config.toml
dataset = "stained colorectal tissue patches (NCT-CRC-HE-100K)"
train_examples = 90422
horizontal_flip = true
norm = "batchnorm"
blocks_per_level = 2
learning_rate = 0.0036
max_grad_norm = 3.0
epochs = 9.9
weight_decay = 0.02
Rows from block 6, named by matrix and row number. Rows with one number belong to one channel. Each number is 128 + 32 x the weight over its row's rms, rounded and kept within 0 to 255. All counts start at 0. Numbers have three digits each. After the name is the row's rms in percent of the matrix's.
# convs0: first 3x3 conv (model.mid.0.convs.0.weight, 384x384x3x3), inputs 80-89, a 3x3 kernel for each
# convs1: second 3x3 conv (model.mid.0.convs.1.weight, 384x384x3x3, transposed), outputs 80-89, a 3x3 kernel for each
convs0.128 106:136146114154164135117133139118111138117126131096089086160125085155170109128188124090133064104136160143095082157163154099197062154145090161181159150136057124153051194112149096115100131094123191176171204092080101092132166177135098136121117149123135097076107108136134114142
convs0.129 109:145106125133119104145164094175156170169145114156114100116147100127143110155126175154147142166146131150170175096101130097148132123138158111089157148089115120188175121146130112163102085135049128119100162139177215172151069122162139141133121141136202126124094138149119156150
convs0.130 125:136046048092177111153125136165150161132148103126107116099156105143079095150140112153104125111135108078142107165142157174126168096122161105118069134122113081150118149118162129124074127140181117131114114137183148090126132163085116103128088114138155172135138112134145145160
convs0.131 121:008115165152087029130150143132100130114110166095108163132073165111163138103158134070114171129151088082161078115114129133095134145127151082148170102103146142143131141119125146109193186039111124124144168112141111121148102096144113098135105143116082122139177119078123144149
convs0.132 114:146175093135111122108092134150166168129102143151156166102019021155103049172120069147122098139144134114141155112151126054132105080095141158104067139159054100100093118138109117144154116129201158156159069062097143150183176060116159120206107113140134137124130113181149139130
convs0.133 084:171216107141113175094092155123129130150160093140126105165122131179123139140111136076167086076118198104111111130077116127127064249138083112160149062157134119121122164168090112182150117137134155129126129109099104152154202120158184154138152130137134134060122126128173235138
convs0.134 083:153099181126131040067138098145121117146126165113133139125147157120089123144137141141100188152124144061158108125142147157117197136101140117117099105124158138147126135181158163115088149091162075134076133122111173087080121197151114164102132122147138169141169176159147119181
convs0.135 099:173137160156162138115146130146169143143119153168083126123135129156130135192155182171216133094121128123134193115108096087102080087130158167117145121125102107133167092136116147148145192163114098063068123095135218131171128154153157136116097115136147146156092125111097135107
convs0.136 131:116168115071143107156113116128132129135106134163152115146119096173095114125121167163138201109154069108130089126146123099132140128128123169146134123088141104086171161120080193057134170087187133144098194117151127106137100110130157105111084103162128103134137096120138131107
convs0.137 096:138145087129152132149109171146147106136125123136178140214100152144144157146228139096166181083145109165137166126139162059147173114103100125151163100120138174082109133192138106109159133134139181140132169136107130080111126135193131115152150133120123117123140148146097140141
convs0.138 097:154100139165117152119117128124084102133141115096095114115133136105100113111132110049101182114125150120133151162137120158120148192165130162150198187139172137152170134097128095060133133135082151155168170139205170156024157126127141134147119110130116023129127092136130112114
convs0.139 104:150126158151165101115150072119130152127068125160041119100134152248148115135132112119130128165163113092138157099114121107097131177122097163109128156134149021114109097106107202139151129096083119110122102157108177160095096124111251163108187129105102133112100078132228164166
convs0.140 109:183154124094107150133107103093125134085113128121077105108122114136098084114128133213163160147154147115137139056132127100132099129119170082113101132098105155129133075084142159109151118077134075137110052080121187146138130129143120112118137102137103110114184147108163126158
convs0.141 114:224120141099127168139116153099221162102127150146083127093088159159145093129154174164142091110114121142080134093135125149148136161162172144148120148105172148170160085086104149133090120091140081111117121103134137120189129081111140124080145097104155104144171057108148133121
convs0.142 075:121096154133126171113120140108122077106129085103144120134193160122146120109130095135102117129122160172134122119122126162109139205151094115114111136119160162088092105173100096174106133070120126136085116179155117145147076182195177198105092163140140113093171139147104161120
convs0.143 093:162142159116126055084116114104100111146133097174127154140130178157112135154136135179157180142116062126139163074132100169161121134156149145136132141133093158101081120138177128124116115131111118084098167167194125121097144232159140131092076146140183109082151170150132118112
convs0.144 085:119100166121087082153128148125148099105144156091132166088152117110091099127134110151125132133086104148148087139149063207150150154156064101142111116109132136138062136202094147114137097093161124124095091149141111134099122185132115135132127151094137150151185162134083158124
convs0.145 084:049093167096115086096124157149101105147115128106127113118174136125115149101118125122105128166093154152119122220151117185110135140080147107116110100111114141141113106193133113108102163134118121176113100103148144129103163148094142119139125126158149170096153141124138131135
convs0.146 086:120116153169126150144114117150121134121129167057134186123130141060139203077148112141082135121144143094146089107132076115132159194182214130118125159101106138098051135158177133127162153119101112119138104121131084171131138134171069201190092202143148097117149106170102127187
convs0.147 110:130164097152146099115146104139089121166084161158111144206126135230096134135122106184097151113117134074142096105096192110127099187064115114145172031146156080078130149118124163134109161109144096119102175111134135125126186157123222089147156108135114093118160143121183111151
convs0.148 113:125145097226147137136118158115097120106166119095111131103094056095153113120119102126152133120137092093142128080129098126079151073140106095135170164101136128146190111103113034153159138187136224169103118093116107119163117123119130147145163101137167122111084089087135139142
convs0.149 117:124172119171126112157127090107137121084171130125111113140111133154150114121147088120148145109158155136112156172091139136165152176117166130189163146173198108185180145082156156215133096119166108098127115043083094135180113100136130114143134155092126096188103104097151121101
convs0.150 094:130131165110139117142133128128126154129122138143101126105157133201154175116168186090123116128144114099144151131117168127149133152143187105140081119127073086140141147127105182100084162123119100128118148102157176130122141102104107131143140129104157131126120180125112102129
convs0.151 083:163126163135142087106094110140113087151136156146147159123139116150119107112093106124088138138159092144138146078099128126121136223162111124095126072057100094095116147193134183191146123105125085176134155165154129139109129138152165140133134137049109109119143123088145192162
convs0.152 108:175116036169131121132129117157141196107113142131114153130099057151109097143159141097163078079118157126094165130097179109169111094100149160124156105126125073147154137090108173169109174184129114106134174116178196170110149136147164113126165149142110131079124184150123098127
convs0.153 085:136118068140184123149132125158144125135179102121118148091147091106142082092120160112015099085034085100122147141151178150096127113101149069141165103087112114156122082164122168112150161122139102103098186147160143094075132119102125125113101142142136145125139173167148162133
convs0.154 096:075119130113149067139080140130108136133124188090151134146077152091095119087119127050139151116110083151122121218154133120120097162153146106118146167129188201121146140112127105096144150171133131165139099107096143096173158153142116121162113135169176142121171122137136130151
convs0.155 100:156077109117114105121170126111188133141097147123106131105158121098109126138095132138137096166141135131115101255194179195163123127140156143086067178139126154114126137168157095154125187123113102186158130083128121112102128176093129145110129110158111205201090165127153149148
convs0.156 100:207168107137147167159122169156120139157165116093091141113190134175124103161114087178185120117152123090133152097059101149106125083108100130175178139186186147184155111115123080127067098065096168192139138085118147084114143144138154122099199122115190116151095143048113101139
convs0.157 102:134122146135109042138138146127125116149159116108153107106174167135130102170139159106135148122118099115124150091125062174135145091185126139140145149109123161107106113194123131147073088120128108091104097174169139127082078185179131143148140114112119130114158194127100134112
convs0.158 089:126129122138147173151115106125125122137143072116165102171101106117152199071139172091142104136100134191116105125141138108077120228167186120135135102105126098180111161109107105175185121171127117118131095134112099154101156069107136205199127186173151138102143117117156149174
convs0.159 112:146143138204146131155147076143123127142135145127156150179073130113078194077143125072140083091151102182176095117127107020143103136200154151158167138201137156124122148113092109095161128140104185132110136105089078143142153122119084126146112171172118166148129123145132141124
convs0.160 079:102133148105139117062146156124114104129159136129175103150118108124101101115091146149189156141143112158099166249148075231177101136113107079066159042080116146101141143162102101083064142096104122132145121154129160094154168224112133122123149111109192185139189176125169147124
convs0.161 090:143104196145114107083140128146120129190178119146175138089143141155169178153129115130161138060137149135139085151117110132158138209140123167163105114121123127111090149187082125128078119112163139138130172137081103162133150122171148226179174123080075171112133118153160159144
convs0.162 077:149126155136114139121122095117085111107142076145167128170125129102169161087128130149159114116116163170160147145136119133144084216143156116136127137132155108109121176170152113123164133150151091156098111136115090083161162147159134190117146168121101106104168170141127147170
convs0.163 104:144177095108144065117128142135086125136090155152129143174126088156115126103113132130145131131126128103147123085085159110140085110047114133150146053138111081103117123144121147122123108128141085127128188128152098126135187178113210089113137114148099122124158150128186148133
convs0.164 109:150121093153109124123091147126146095161116142122135118138191159176128078122070124123161104170106203115131079152155118196017175085162177172129151100155142109151113108160199146153058160107107056137128108148148178142081133149173147177134170128086115086091126089126094146155
convs0.165 097:138085092116095152135112186158123178126134115109118152165182140137152135102125177059086047160139128138156108118180171084118060125140175162192223092113144113164235149183138185145079101099120125115089149106110207192106142140154129087116141128083128083050162144148126168169
convs0.166 094:185132135172204122084123131113167153152133138127142142175178113178184143107157156079097124162144171112164138061126096100065138113154140181156180159165170127114118109178112095116085156126136130171098127076085178098139114065114143175129131074106116149166115133138162123087
convs0.167 075:154168132109134140079105130134096118120149133169097140207119119178100150080111108093098072088075158125094111091132116172117085195112070089116139073101131073116132208092091113147130143097120119155160167158099135176114198151124169194140178151099084116052171148141179187115
convs0.168 098:126079117153141165136151125082105100124149095111085159159175117113121061138117125110111182092201116142135182134136136081081051154154158153204142122141187132181179137202148179084102095102119092056084102118115135192213118134136158123136153102121120039098158170172159129176
convs0.169 096:134179152074157095107142115097088154131091112152128113173149149200116153127120121099109134134154124108088151083137087145121124186111097111146129104147163083109130112140103181115111116097103099097144163126093105124096159178157231157137155098104085092089151133132199160128
convs0.170 116:114121128171137177139178133191124123162148132109123173226099169107091137116118074130117132134176084186177164108104143055123089066096115152150114118190155159117141142105148133109125108085117136162108129120058123107108185110111126039068107134090093135112163174137140131115
convs0.171 077:106125141144173113094117116056095049120151094106157131135198131134143134146120104112134152151114120168118135135127098167155152247178086139170103134138120094127093092168118124192110148104089105141100115167154131100097159208187162209136114152134119097109116144128107150143
convs0.172 069:126123185166146115123115103115121131100083087077157122127136167161167172082158148123108110115112089170156094100137123080100126198144145133111117127156140110133118141154154160221170108104119158110124141099108125190148138131157136183143140159105119104081107123102103156181
convs0.173 108:155093109103160109092144141136142077161134150124148125165092112123188089140199126175150170155157155086146111157197131106130195091134186155146143063133173099148092124167192077109110089110096130105163085149153094101102097150202136149142175113165096075149074068114110123130
convs0.174 113:070142165102104163110195154133080121106152138156136132138080179110111121128130139060086156127149067135101152243135080160094148085067133057104129102067136138135157187135128125060114164097172126104133118106126122123131212125106118123095148125092181152148196113147111162110
convs0.175 116:094153159162138167143168114148151156162082122173156087188081158144194146141111108053085091127109135110102124160105124172129169082076121125064109133093150048167107171080119119187129179093166108135135130127130061148126115110117120143135168108095137106152103113100151159129
convs0.176 115:091169085131125162127122123193124182146163126171097125117077096134142132106180193143099107150116174110127108115162086108206118120123105104138089128114077109105158164128084120137134127140111132132105144133110111141130156119079166121147151135131134123115080107108134120103
convs0.177 104:113114177153098048126143165158164080127117164107116127070175174104111141154130168144092148113138082151135148093138062176115150157187135125151136131124087129157098113179132111131096144134129141095119103132130107149104108125196129170124153137116111115160164192169087120154
convs0.178 113:082073080124166131140119124125138134155094117137086187097106136102150177121162135068167106128062095141128150143157122153094084178073160165086149149090147138179145161045114135087113120117140119164087112123172117062129112107138123163127089094113086080137135159137182136200
convs0.179 115:137096147150158143152153141159148121162134149148128142086159088099104130168138154104070085128126112143092157097144127126086158127122093116089130172142128116130164156143138199086103121107192134132142115081129177129151137101110132120131163117151196167180132177166159113129
convs0.180 117:149074081089114124125128146107147149118153119105099088102152101133101124156099118102104109135158103143146098254156129108187106121155104093070092135169152094143126158181111085115104138168087118205132140101109147094137156111088150133122090112135148182138104150108151142148
convs0.181 104:193082062030119108136146128144117124121137142160145144155138083149073154124086115076166087078107141126096127207153218119161169070107157110105087150178094051138133235105116135111082132112176124154127158117176140149164147136111142093175090107112144135123157107128174156130
convs0.182 088:108118133085100109156109111113139092125150133118105110143158124084137113106118141111118155176048122072162092195144089228131098204140111095129145073083139149143101139206113133121117136092110125148125127174137175130072188159104106087107132150112147148112193183145130154150
convs0.183 089:122115134171134129133142114103109138105095163118136113130148130139141139140128117144107109100129126162106150147125141065113147237132140140123123127152141114067101183091110203179170179127074147111136104095130108116140096151130177223153162172107116135117088130104169183160
convs0.184 115:065075148155154142118093181135148139139108135100128132110131177135111124110073137119123136117140118147074138169175101160094118125141059096116112151095161138131128126164096149029175167157044139146146099064125098118138153064129127082125133131132106119069128183131147190125
convs0.185 093:211158137075108101139121128106077145149110169158141158107207116098119098150114120182115128120087094125096140106108167168156177119105147145090147097085106127121145126149149159073112131105135107089136142156158100099148122184130107112129079121121124140157173114151157136137
convs0.186 106:102045080144183180116135154170123127141149116135134134163124093102142130120116097102156106087112118090056139224080174131122159089168154068113108148137099076136153165076119098202128114173069170141137169144120105107096131149133173128135140122114164163122108132125164145127
convs0.187 107:176116142135116118123144115125146182139093082124130157149119120098081132152156133124183106104125108122105134146110120083094140144123127182182219143119208155169178114141138081132102167133116113124099075097131102180144156071156149189146132128135123072156119113144092114135
convs0.188 085:156125136148098133097117129109121103122185093155150149072202116094209163134134104119102124139109143165126085105134084170153126221188125117125140145080066151086115097222138146190141112112136101150144085158111106173102119163167125195112121146115130144134117169137100193149
convs0.189 090:127173103132096120116115113116121151140086090081097168153119115155094120128063104114128122144112168142138134104157172121150141184131143107144085112120092109115063117124152159159126125105087139098134126082182127180163126122131135077111139136123080084040149140087111102116
convs0.190 098:126203106121079078140147112127145131150108131138114159120183098100139154129029121094196101186142163173201082164143108075175133101103135094058123140108092101128119104089096089141172196144145142161192124148169128141115140136150114155124159168129085125133182156133133167183
convs0.191 070:152137164114111129094121125105114104087129077158145117119172125117145084136103081151108123105117102166121104178107170130171119209143115142132101075154168109130082153197123172151105096141119094149109139112123150158135102160170157181099129116117097138180123161117136158114
convs0.192 119:133123147152128126134152104154161150134115109113117121114144128142119123114114137100089170087129144127141054106120081077164149107136107137085108126206171095167176124133114187165136166069092098118152145094084080085065127066075140081110143127111135176195146085137113176131
convs0.193 084:180106177119104074090159152133147086118110138179119153107141175147090092169152126113085143104182104160133132159142105117144178187148116148124100105102098119142091125154122139103110072095118124097116126149131127106092149176149175154121143128121129101114168169160124122114
convs0.194 072:168100150163161088112159128113106119085133113172104105132113143148146166123098107088063144146142134130126112094129137128128154178148158111120134124095113076133111140158125142167173107111120067119132159185105116113099128173167193154099145167103116091108144117109163188157
convs0.195 111:013089078192177221142180130157130105123165148090102147175145176109117127126133101115139098091159124108100148113173138087110110160118176134142126059140139116128141151184166110132102083113139136089117153109073158178166136166163199111089140139121136076069138148154104087106
convs0.196 124:154154141165080133166089141109140145112121132131128117043152124095149141132163141122137060072214166165099137116118155218118114079162100137114103183115116092109147093075160141147128165134114149101165120143160108114174135103119126158116160136125132155077111125141168151145
convs0.197 119:113181133150128162125138110178157139111112167122118102161094094127137161119137131092142145127111131080147158109165090082178078145130130097152129090198180139128165099103092149177157106124113121134076182164062153138105136077086084110148162124119080185132126082150112105113
convs0.198 072:138159137077130101090123154149082118160111124128118107174113129178128099148111161115098136114146174068175109160131109168159099165096074070160131039128148091120112167190098111092075138095129097126123161099139151087158166198133227122121158117139079163128164147106143160106
convs0.199 073:151114194137070122060145112140162096119154170161132094079161111153135112143090104082110096153155151130125132169157132170178117245225201143111126109166118087157141126165152156122117162100155100106120110114084155156120154222181140175111132108136136153167120200131133155132
convs1.128 105:120143129135135096156101121135110172124115168152157122114114160147133150136173187108116104090054110112058110128153080165166190141113082120140107143137160161137129120146143108146132059102100171164156141142095105109124101058148124118113090139099093119138127126111096109158
convs1.129 093:148159131134159178131133114142154148126107164134060097146121103106119141085064142129124131134171144163185113132151127129153104106206133134141149116155110092147157152116152152051163141194193155165191137114147173150190130129145112132105153112178149141135115121100183159091
convs1.130 096:145151164108104122088100114151144131116099174097112145147146167155190178136091125112116153108149116155151099075102099096128122218183200116073126203141077173199122104127093182102127163073091083162119119189113080054118094126120106169144099050076108168179099148077068081146
convs1.131 100:146140177150152124184162228132166128102117092133082138074117104123154140089120115158075081154074101107106161177097092168176115101089102173120105124192119080137162099100195136143113108167148133190115145174187182136083116120124107135166134174087099196175148130182147145119
convs1.132 099:124166156130163141129130129092072097112064124080082122133124120115129099110173135082100063110058108119111111110130111049043025102027051152160154165103122174133100140089125090103130157135170125108155146195160178143156100114127105140123096208198100120132152167173099104117
convs1.133 114:095140135115173124144081116134108101164117109128178122143124119149050055132137087129155117122098166087086149125092208127085135170093154149176155094078137121110120152150125113119071158097033122073072131141059127156127120112090133097118179120092114049106089105110177126150
convs1.134 102:162081125131143114080156146114148123112182125160117130152124117172119106116062121090112109139142145117170153114124130125134190087212181132139106162129142089134151177135164198145114082122116139127109103085105170066105123158135140096116091043113093134149079099121109119127
convs1.135 097:134128139157112134158178085145075075088130150110100101174146123152133114090065123121135112106148116116135131115123107089108072079107106141134160160152138115121128186108110138169152127154171150139114137136156183148129140125140142146133140130112152115138153144146159121140
convs1.136 109:127105131097141118153109075113063138121175135132168141125115150105131063116121131132130133153135134096064133153093114129105146131102114119133168125138114124120147070192148069223030111162073112154065138130082118125105124152156155182120158181148142158107152124101101120130
convs1.137 088:125117161179066124181145115046117130107091165159146168152096165089060115103111117173162148169108128151115153127117180133158170063065069084168108105201179073149110161212149126152129024087080155149130122139070092098070108143157150146138148129122159119119082098103121181163
convs1.138 084:148144166097124125052126113125105142115130116066061113116111092107078076121082132087076137091121126100104061150160080193115075152120114122121117128157111150156148091103100104069162129199187127136079114099126143107153098130103097118135107147105175119157115139171162176138
convs1.139 126:130122099141135134122101118138145144145155110098143147129141110112113048134110167127186124132085116154142105116127187131178078153124113138125152123059056130139147135178136109121031121122178131124002114102158123134142128146110125096097149145141126090062099129121176131178
convs1.140 093:103144109153175165130110115116122097098126097157106157106113112156164151086164153121076090112127082140085097114116130144033044149114030147131115161130134159146144121168158149143161106139148135137160133123153139132170115151126077099134081154181111135114149116184126138152
convs1.141 090:108127126146137166132155130158141135161177129144124200129136127105144192070136166129157181126136125147123148149174141166050083128139102163169163140103108170133143129164109123107128091185158111115105082132170095162152086070092106109140090132144162104097123138183144177137
convs1.142 107:081113099160164105168135202094130149173131109122146090152169128100093101136059131127153101167120143109157135163159187123192166054038123158151139105102163076096135214147102100073084089050145143082132086131093133117158147131115111114079103075132121109110114085100175144122
convs1.143 103:121083099141120130162176138138096145146134155127138088158170146101170131090128129137106122154109157122076190116112174154097192099118041154119124144150150049089119183147145153143074091130104155129112119146134158122161150146162162130114061095143151135131103105110144140127
convs1.144 100:125080105107154134203108115081117090143123133142087078154158154164115135110067108118092111140122143163113151158119150150162179115122226158115075122187158056113189161170164146170122124110089178190207106086095095094136113125156143114074059085099137162164138142079056102121
convs1.145 096:081093138098108138081110162138139137135118141137138120172161121123147119167091086112112125129140141140170134133108124143176193111143235118129113161174128121140162159149102202148175158125085140162124137115158124083067148131118100129142115108068141150133093086118113089082
convs1.146 114:108128115109085125144154146112141147121099134120105141142090110008128147114137095196152111137108147139137123151150162209159139134054129191163114117160124097135123128098122025079134016147158058056129097141127107133156107119143083098123096118113086141122073122132120167106
convs1.147 113:124127135131090122166130145137079153125152139130160104116145153133145005148103083163120146148169107117103159125110162096078193136087090116141131158090155143079082112197115133149022108116033130161067154129045141118151110139119166139071103104091133120112151101058124136199
convs1.148 088:115117121101130139160158060123114069156086092181155130123123109101128169168173118135123093124129121128113120197182086059102086121142110174155151131135109157111152140092145115120182207199188111020171142162200145159137112116124111111148153158160098104150139175148116177098
convs1.149 095:131142152145124144131117147124132124105148157103137176144109102113083098091125143131138158141105144102072108140150157076062071139134043126144207123071116175159129095061117100078130119180154072126063137165142153114107134100093098155138160174122135122119161161167104135091
convs1.150 089:135113148134111171137076165065117199097123158139109206131198130133125129053131205151161145144100128130097137132142125147131094151130158093095096114132102106151124063140107153152116094143115090188053107170117095123114078181085116125087119126130106106099082137141128090091
convs1.151 092:159154103126090149111171150150123162121152122122150091151180107127149075138121136154170087193204149094163158112087205137236174103095064134122141132137117085114118167163128117081079098107101160094127114105120134123144145174116160121091093079096118117053128113095158178201
convs1.152 094:147144110147175114123141154142099106134110118129096127131137077141120152061122119085138121104111097129158158124112109133170147035102105110104186143146129101147095128168137156135146115169172164123085150146145150105151117113124163124131137111111151154135116116126163171116
convs1.153 080:121145136144112125126143097130129144157168181114150161125124153120092159136096149141133127166115140173104116117129081196217076137121114146080114124134146089096146065112113090189094108097165111218142155113093127139141092164147144135174131141097134129157095105128169126104
convs1.154 089:105144136160112096118089125152150094134114169135135143135094145134163157140123105133150099153091161114105141139095103166143142102117196144141112120149102138107132107074137126171179154224127076125143155195134111118022116122141117195176169139091117159135107183091108125147
convs1.155 102:140116127157103103073130097139118100114122145106071125140127111173122138110038122137138146110139087116135130102125132109101170147153192133120152152107072117171136155112120157136184190091090138154130141141178051062112126121148151137120123063116141125125137138164049106123
convs1.156 091:137115103097117142134064122088133124124142094139121107123110116119147124082025082122144142134103176215153094159159127183171131148233176124156144080119140088183154200167132162098117119162143119128102069059111113080110161152153112142120140115165137107120129113167073074089
convs1.157 119:110105117131160101160117195117110140138111097124121135164136153115125119068094158116124097169114144131138142147111147178191188114084105173137118196174137076118159168164150175160100041083132147176113089113139128140133141138129145097101069129141145141150126074122133114146
convs1.158 115:092152132119127169105122106146107102124090118142141126122125129074076157156177067173152137138139152116101141159186188126118118141124135148151134040119145160089129118100099065096129137204074056066121128155117136179074095102095083075145186162102087095129137136134156145112
convs1.159 096:142144075161105112142091072072100103103155106144169096114130124042111135161107070186086107107146182139136174140109209121111198111148237117121147098171200116089158155229136183220116162125067116126152145168102136130127114118137146122153159122133157135159133119112125114127
convs1.160 098:153135117107103150119147091136124119123127099171137080141155139136135149143090038110139112100138140104157137138123155147110214107144255173160118182166127082099137125178160223150170179150037125144166102109108117072080109121145123146095138059091135123151155107094090060082
convs1.161 093:128164136121105136149173128099078100168086066162139124137143153112035108101119157123158146119113131146089144123131167065091142138130062146146131052149153077115147164150130152141042119079090082056063122148108138115139152087123075052104114111126157119120119093131139157196
convs1.162 106:101128103140092119153122135126113126181087115142175135106122123041121137180130130126134080170107170144160140149127221160132153107117144132170119106153115096105119142099123084138094131028127096078121102114111139137135122108134067134096149081142109122086101075087153141144
convs1.163 116:150141094145115117140132126117099128111166119129131109130134176149130081112085085119136130128151164129083133147100163115109165101155064124135146123099139144085103135168171160174081102067031147184105135103023144114135131143148164139106118097111138159105186115114124111176
convs1.164 091:104106102071116129111122124139154090129111044129094072150138125146063078107067123127162182135136089142071107104163158206180135120070122146095107100117107082104141156132129153035131040158162138124135088088162154184167152143157128131143141149192144077150102156152140146131
convs1.165 092:127149112088184150185200183123138133135138072157122114129168117136099112107100096143141159127147106170147114140118137162175169009033079120134153156165152062079125196204167160084084077090165148126111151103114156134139095144107131118138113112125142159166116125130221184114
convs1.166 082:124122137162124105124085058113113179104139154120107095163125118114115124116083078124168185120117163160153130135115154130164188154184183125170134157146154107187207147177142177175163177101124148169110109103097119080124125147097149098148156177160164142075136100164083142142
convs1.167 089:094144162113165145179116107094163104153106136110154136173142105130072069099060038122144117172141136161107177168123192094152095127075168092100099087091107099056144146125122145140103148120069130066106135125101120144081156083099111088133170156091142061123108086076146127153
convs1.168 092:161092103110132103128147137099121168108123104111112129127162109137116126125149092135141146161127157111122149123104108173195122078048092115124140122171158090132142157144109165127120118124127108183115143110080148167114130130151096127120110142139149137136080061148167138096
convs1.169 117:105108140134146197129145098112094175164182073134167136116176130073114055167077127116134167135133150104090130138154172114113159127130063140144152112065106069071138135172143132121031122091040144139061131097094107122131113172133138082080134119117125109074122101129151167180
convs1.170 101:138172130118173078117139142108137134089140160142182141141161167138171124141125095139123070171155162160150143121110086115194188090142104136154117122113205088098096109163161173230123125111081129110181163170130105099117128081153143132118174121051090092116140090093141132173
convs1.171 116:142110073147141169150141174131141163143105115132134070119135112129098091127073116123134106150138139109132178191131231164164186108070112149131135125101141087097126178161094097104087072080139132113103101120081104114143121165134107106105085089106112097119098052075155163164
convs1.172 113:140094101182170134107134154115142115122148101124079147126112087055055117119132186140114127158170116130156115183196198149133088145115106144157151072093109124158103174183083098091079094103153138049096087143198121137148116117088077080153126124150092114110104110094162161170
convs1.173 095:084147148117113107120167116059134128111059121098099115127116179109072140095169146143138149114091114142088115155141114156209143137086110113181094074220142063102149121075111088103146022143127080094148062087159097163091165129133159139185126144171106131160109167156112176158
convs1.174 107:089118108149155126115093139114133128139120130143110109147095103124130156103146097148155142154097148136174143173199163103109124107118201143154151106099115140138139154122120127108150148209127141127127084149117131144084120069122124115150132122074138125155113150175120089071
convs1.175 106:127099133133176112142166137111110104134125098108129054135093102098093128079177164134138098102140108158117115149166163096102086183159065135141144077098132165189077137058100097074139112222124106140126078143108107177149121089127114117118095148183128124131098131155133093085
convs1.176 092:144119161103150143119099107117167098139169137075195132098119157112213091141193124140143143110134170101064159161137150107062111174119085156162105111106125142129082121136142101140086157198098096146125085160114103136138126110148161149108174160135088119087145132141147105136
convs1.177 109:072101125123151091130139166092114111119152140121071141180154145102076121105162155092067087163119074146140141184143076103146202122080086183124088162148095129107159190138117129126126045120133123131128105090163144136084162124140124141124058155136138128165133078121093138112
convs1.178 090:117114157162137084123195144106114075109115057142111136105135163118132127043109128144119117125178095184129223141113061217162090111120090175116080145177150117147132106126199100220142156250123081150142110176147094135122110148173126091196159153076132122126120129144141177137
convs1.179 093:132179143130161160162098140106127143091118149150109116116112134124135150159101156161087139193181138221164101132121132097110104162182122168181168116120066125172105074147155114047132132198178120145145157131138152125191125097121068123132117127140141140093134109153128098114
convs1.180 106:143140134159121096099109105165136134104095155125125122119120106178152126159114082151120131110116079114169161112137127097098129183120255157111158143107113152179197102107133150124188216143065148144122112138198105066089083141125112156133115130084114138125134171124117132120
convs1.181 100:110128146135111152117156082140104106138097135113118128105162136120172125125126074106141122137095113138076161148107128148111120165154248119142172160098083157142148114160156158133168163161000144178109095182084115132097090121115118157145109099080121138107101137108130073073
convs1.182 102:108132132093156089112123123133160139104062140151127081173127148150128158142086065141069129143172103169163153162101133181136136089081183153148077126217164124089160151160138178150144109120094106144168159081092150087072141147150126135159172098089127135156127072110126095091
convs1.183 111:108128102124143140118131147141100121134142105099156144143120110095107101128156176187152159135094093106108170145121215115084146189095106126156160092066128140125118152159098052075075106159127153080077114139166152163083122093123094077085137133118118099100088124166151141172
convs1.184 097:121104149129105069164147116156115113160089124089121146121105127102105127118203108124115127137050103083135143212134164135102131114053149148158122086191132128072180113144148090155119185184121120095091099194118188147046109102100096067152152175061122128143102128174172119126
convs1.185 101:153115138149130128093120089126102134138157151182132155138152156135142112027114130113138083183145108146140091141125136172050094150107055151131162115165118136170089144184185161155101034110086122144140070128088112162142082137193108169076093166108100146152113173070116086142
convs1.186 091:131166177125090129148112125158111116118093113111143131110125139145184190120144091125118165153110063169144149111123131188141164139153218128117142196130079122152169127092134181126175158139111102139113181167151108115053126104121139178166096111124116149158114142153124100082
convs1.187 101:159138111136146141126180128113111102170155132142135111156118158107148149126119110144144154117135160133129118146149096145135184079053066158152167132124187131100155128196167117167097117136103118104137089107138126131120107109143113095121095122131134178169136134160148193148
convs1.188 100:105118118130168072114149151129096119180128111168096116182107123143077131119083151123153112141106151107164143137145174102109128090129149120165146131150189102116133162109100125059104126082170097046151095077139106127143148099136097110115113081142088109156081094108159164117
convs1.189 086:146111126157139156116078137133091129118114110165134140103140111113185129140172149147108099094095136139071076132125162166114110070069093094122109082095126135095111200149106213123140094156154149163115153150157173189142113167133117165119131133095097112094080135111156122106
convs1.190 092:132139119125154143124096110116124118149091081127078102080110091162142112121133146130155096141175096150162167065146127084113055098119061128138168173122114134154152145122115100138097147164124174111088116124218145137126157104133130131185152125100099163107088146127099119110
convs1.191 102:110133110153117089160102116143082139161121109159130126149135153151078090085056109123149133155125169146132180097117159056207190124207178112133141141104157089134146174094159136145125196068093182107127136088113097079153160135141121077095070109086148121101081099123075132130
convs1.192 096:136169129110136124119150142105131120131164133069119159149085071124140103130123159158151156133100149149122159149110163067077069177066114126182170086084099140103111125144103035113099149226155155118099125148129141136112107135158122102129160188094132114115167184182135098180
convs1.193 106:124115110095130147097157164114130160148127143139105093152107115158122075055086131136151064124168151094132149115146168148162205118104109130124124160140116082121140170177170185115091094081125170101129082095121079106149132148134175087087080069099139097095092087116101141155
convs1.194 104:118121104135155088127140188125129169112170128137138109100173152115091062062112114154169117146127140129098190137161187183179162092079072132125115119100128103112110198172153080143056033147106137104069116106084123156101141114132131136093101108117106113102133107101163200173
convs1.195 100:185122123123126120149173161104106157098112134169131126104172177122128118127113078089104105097164120118121170126114122171196142079102113115124108158139163066056120209183138205136164077054084125119153180136117104128131104147164121123142068110133138152135109127139138171132
convs1.196 102:108131140110146155125157131108144085116108143124076108106141131107107126164119179100136124169149106147099121146148143157097077157089089146166169109093082110175113138159139164080182127174126141155130092130151198175166137151140133157133175109167150099088119169142108065076
convs1.197 100:121136176140186120142117132131132139137129175075176153167125139136169098183191136142131152112158138145152153160128159057045136168056153146150116081089147187078163111080083089180098175145083101113116143159099126121095091120123109128146174177123090131117149168130120088159
convs1.198 099:109113096142080180143092153127096124125131107133155096136196117152118058143137067128127160147123140138155110172134134114071217115123237158131127138086150138095153102214149188136102166080000150157097137130038100045108100161091156131062144095092137138106144109099111114162
convs1.199 098:092138118132178067127149119125127121141140150169124112175102098120089093128022139129151151122140126132160146109131156109209217137198202115147152109107137079129135211130111143138112072047122125093115091052164090078140158093138131096103131067109118114125117089103104121151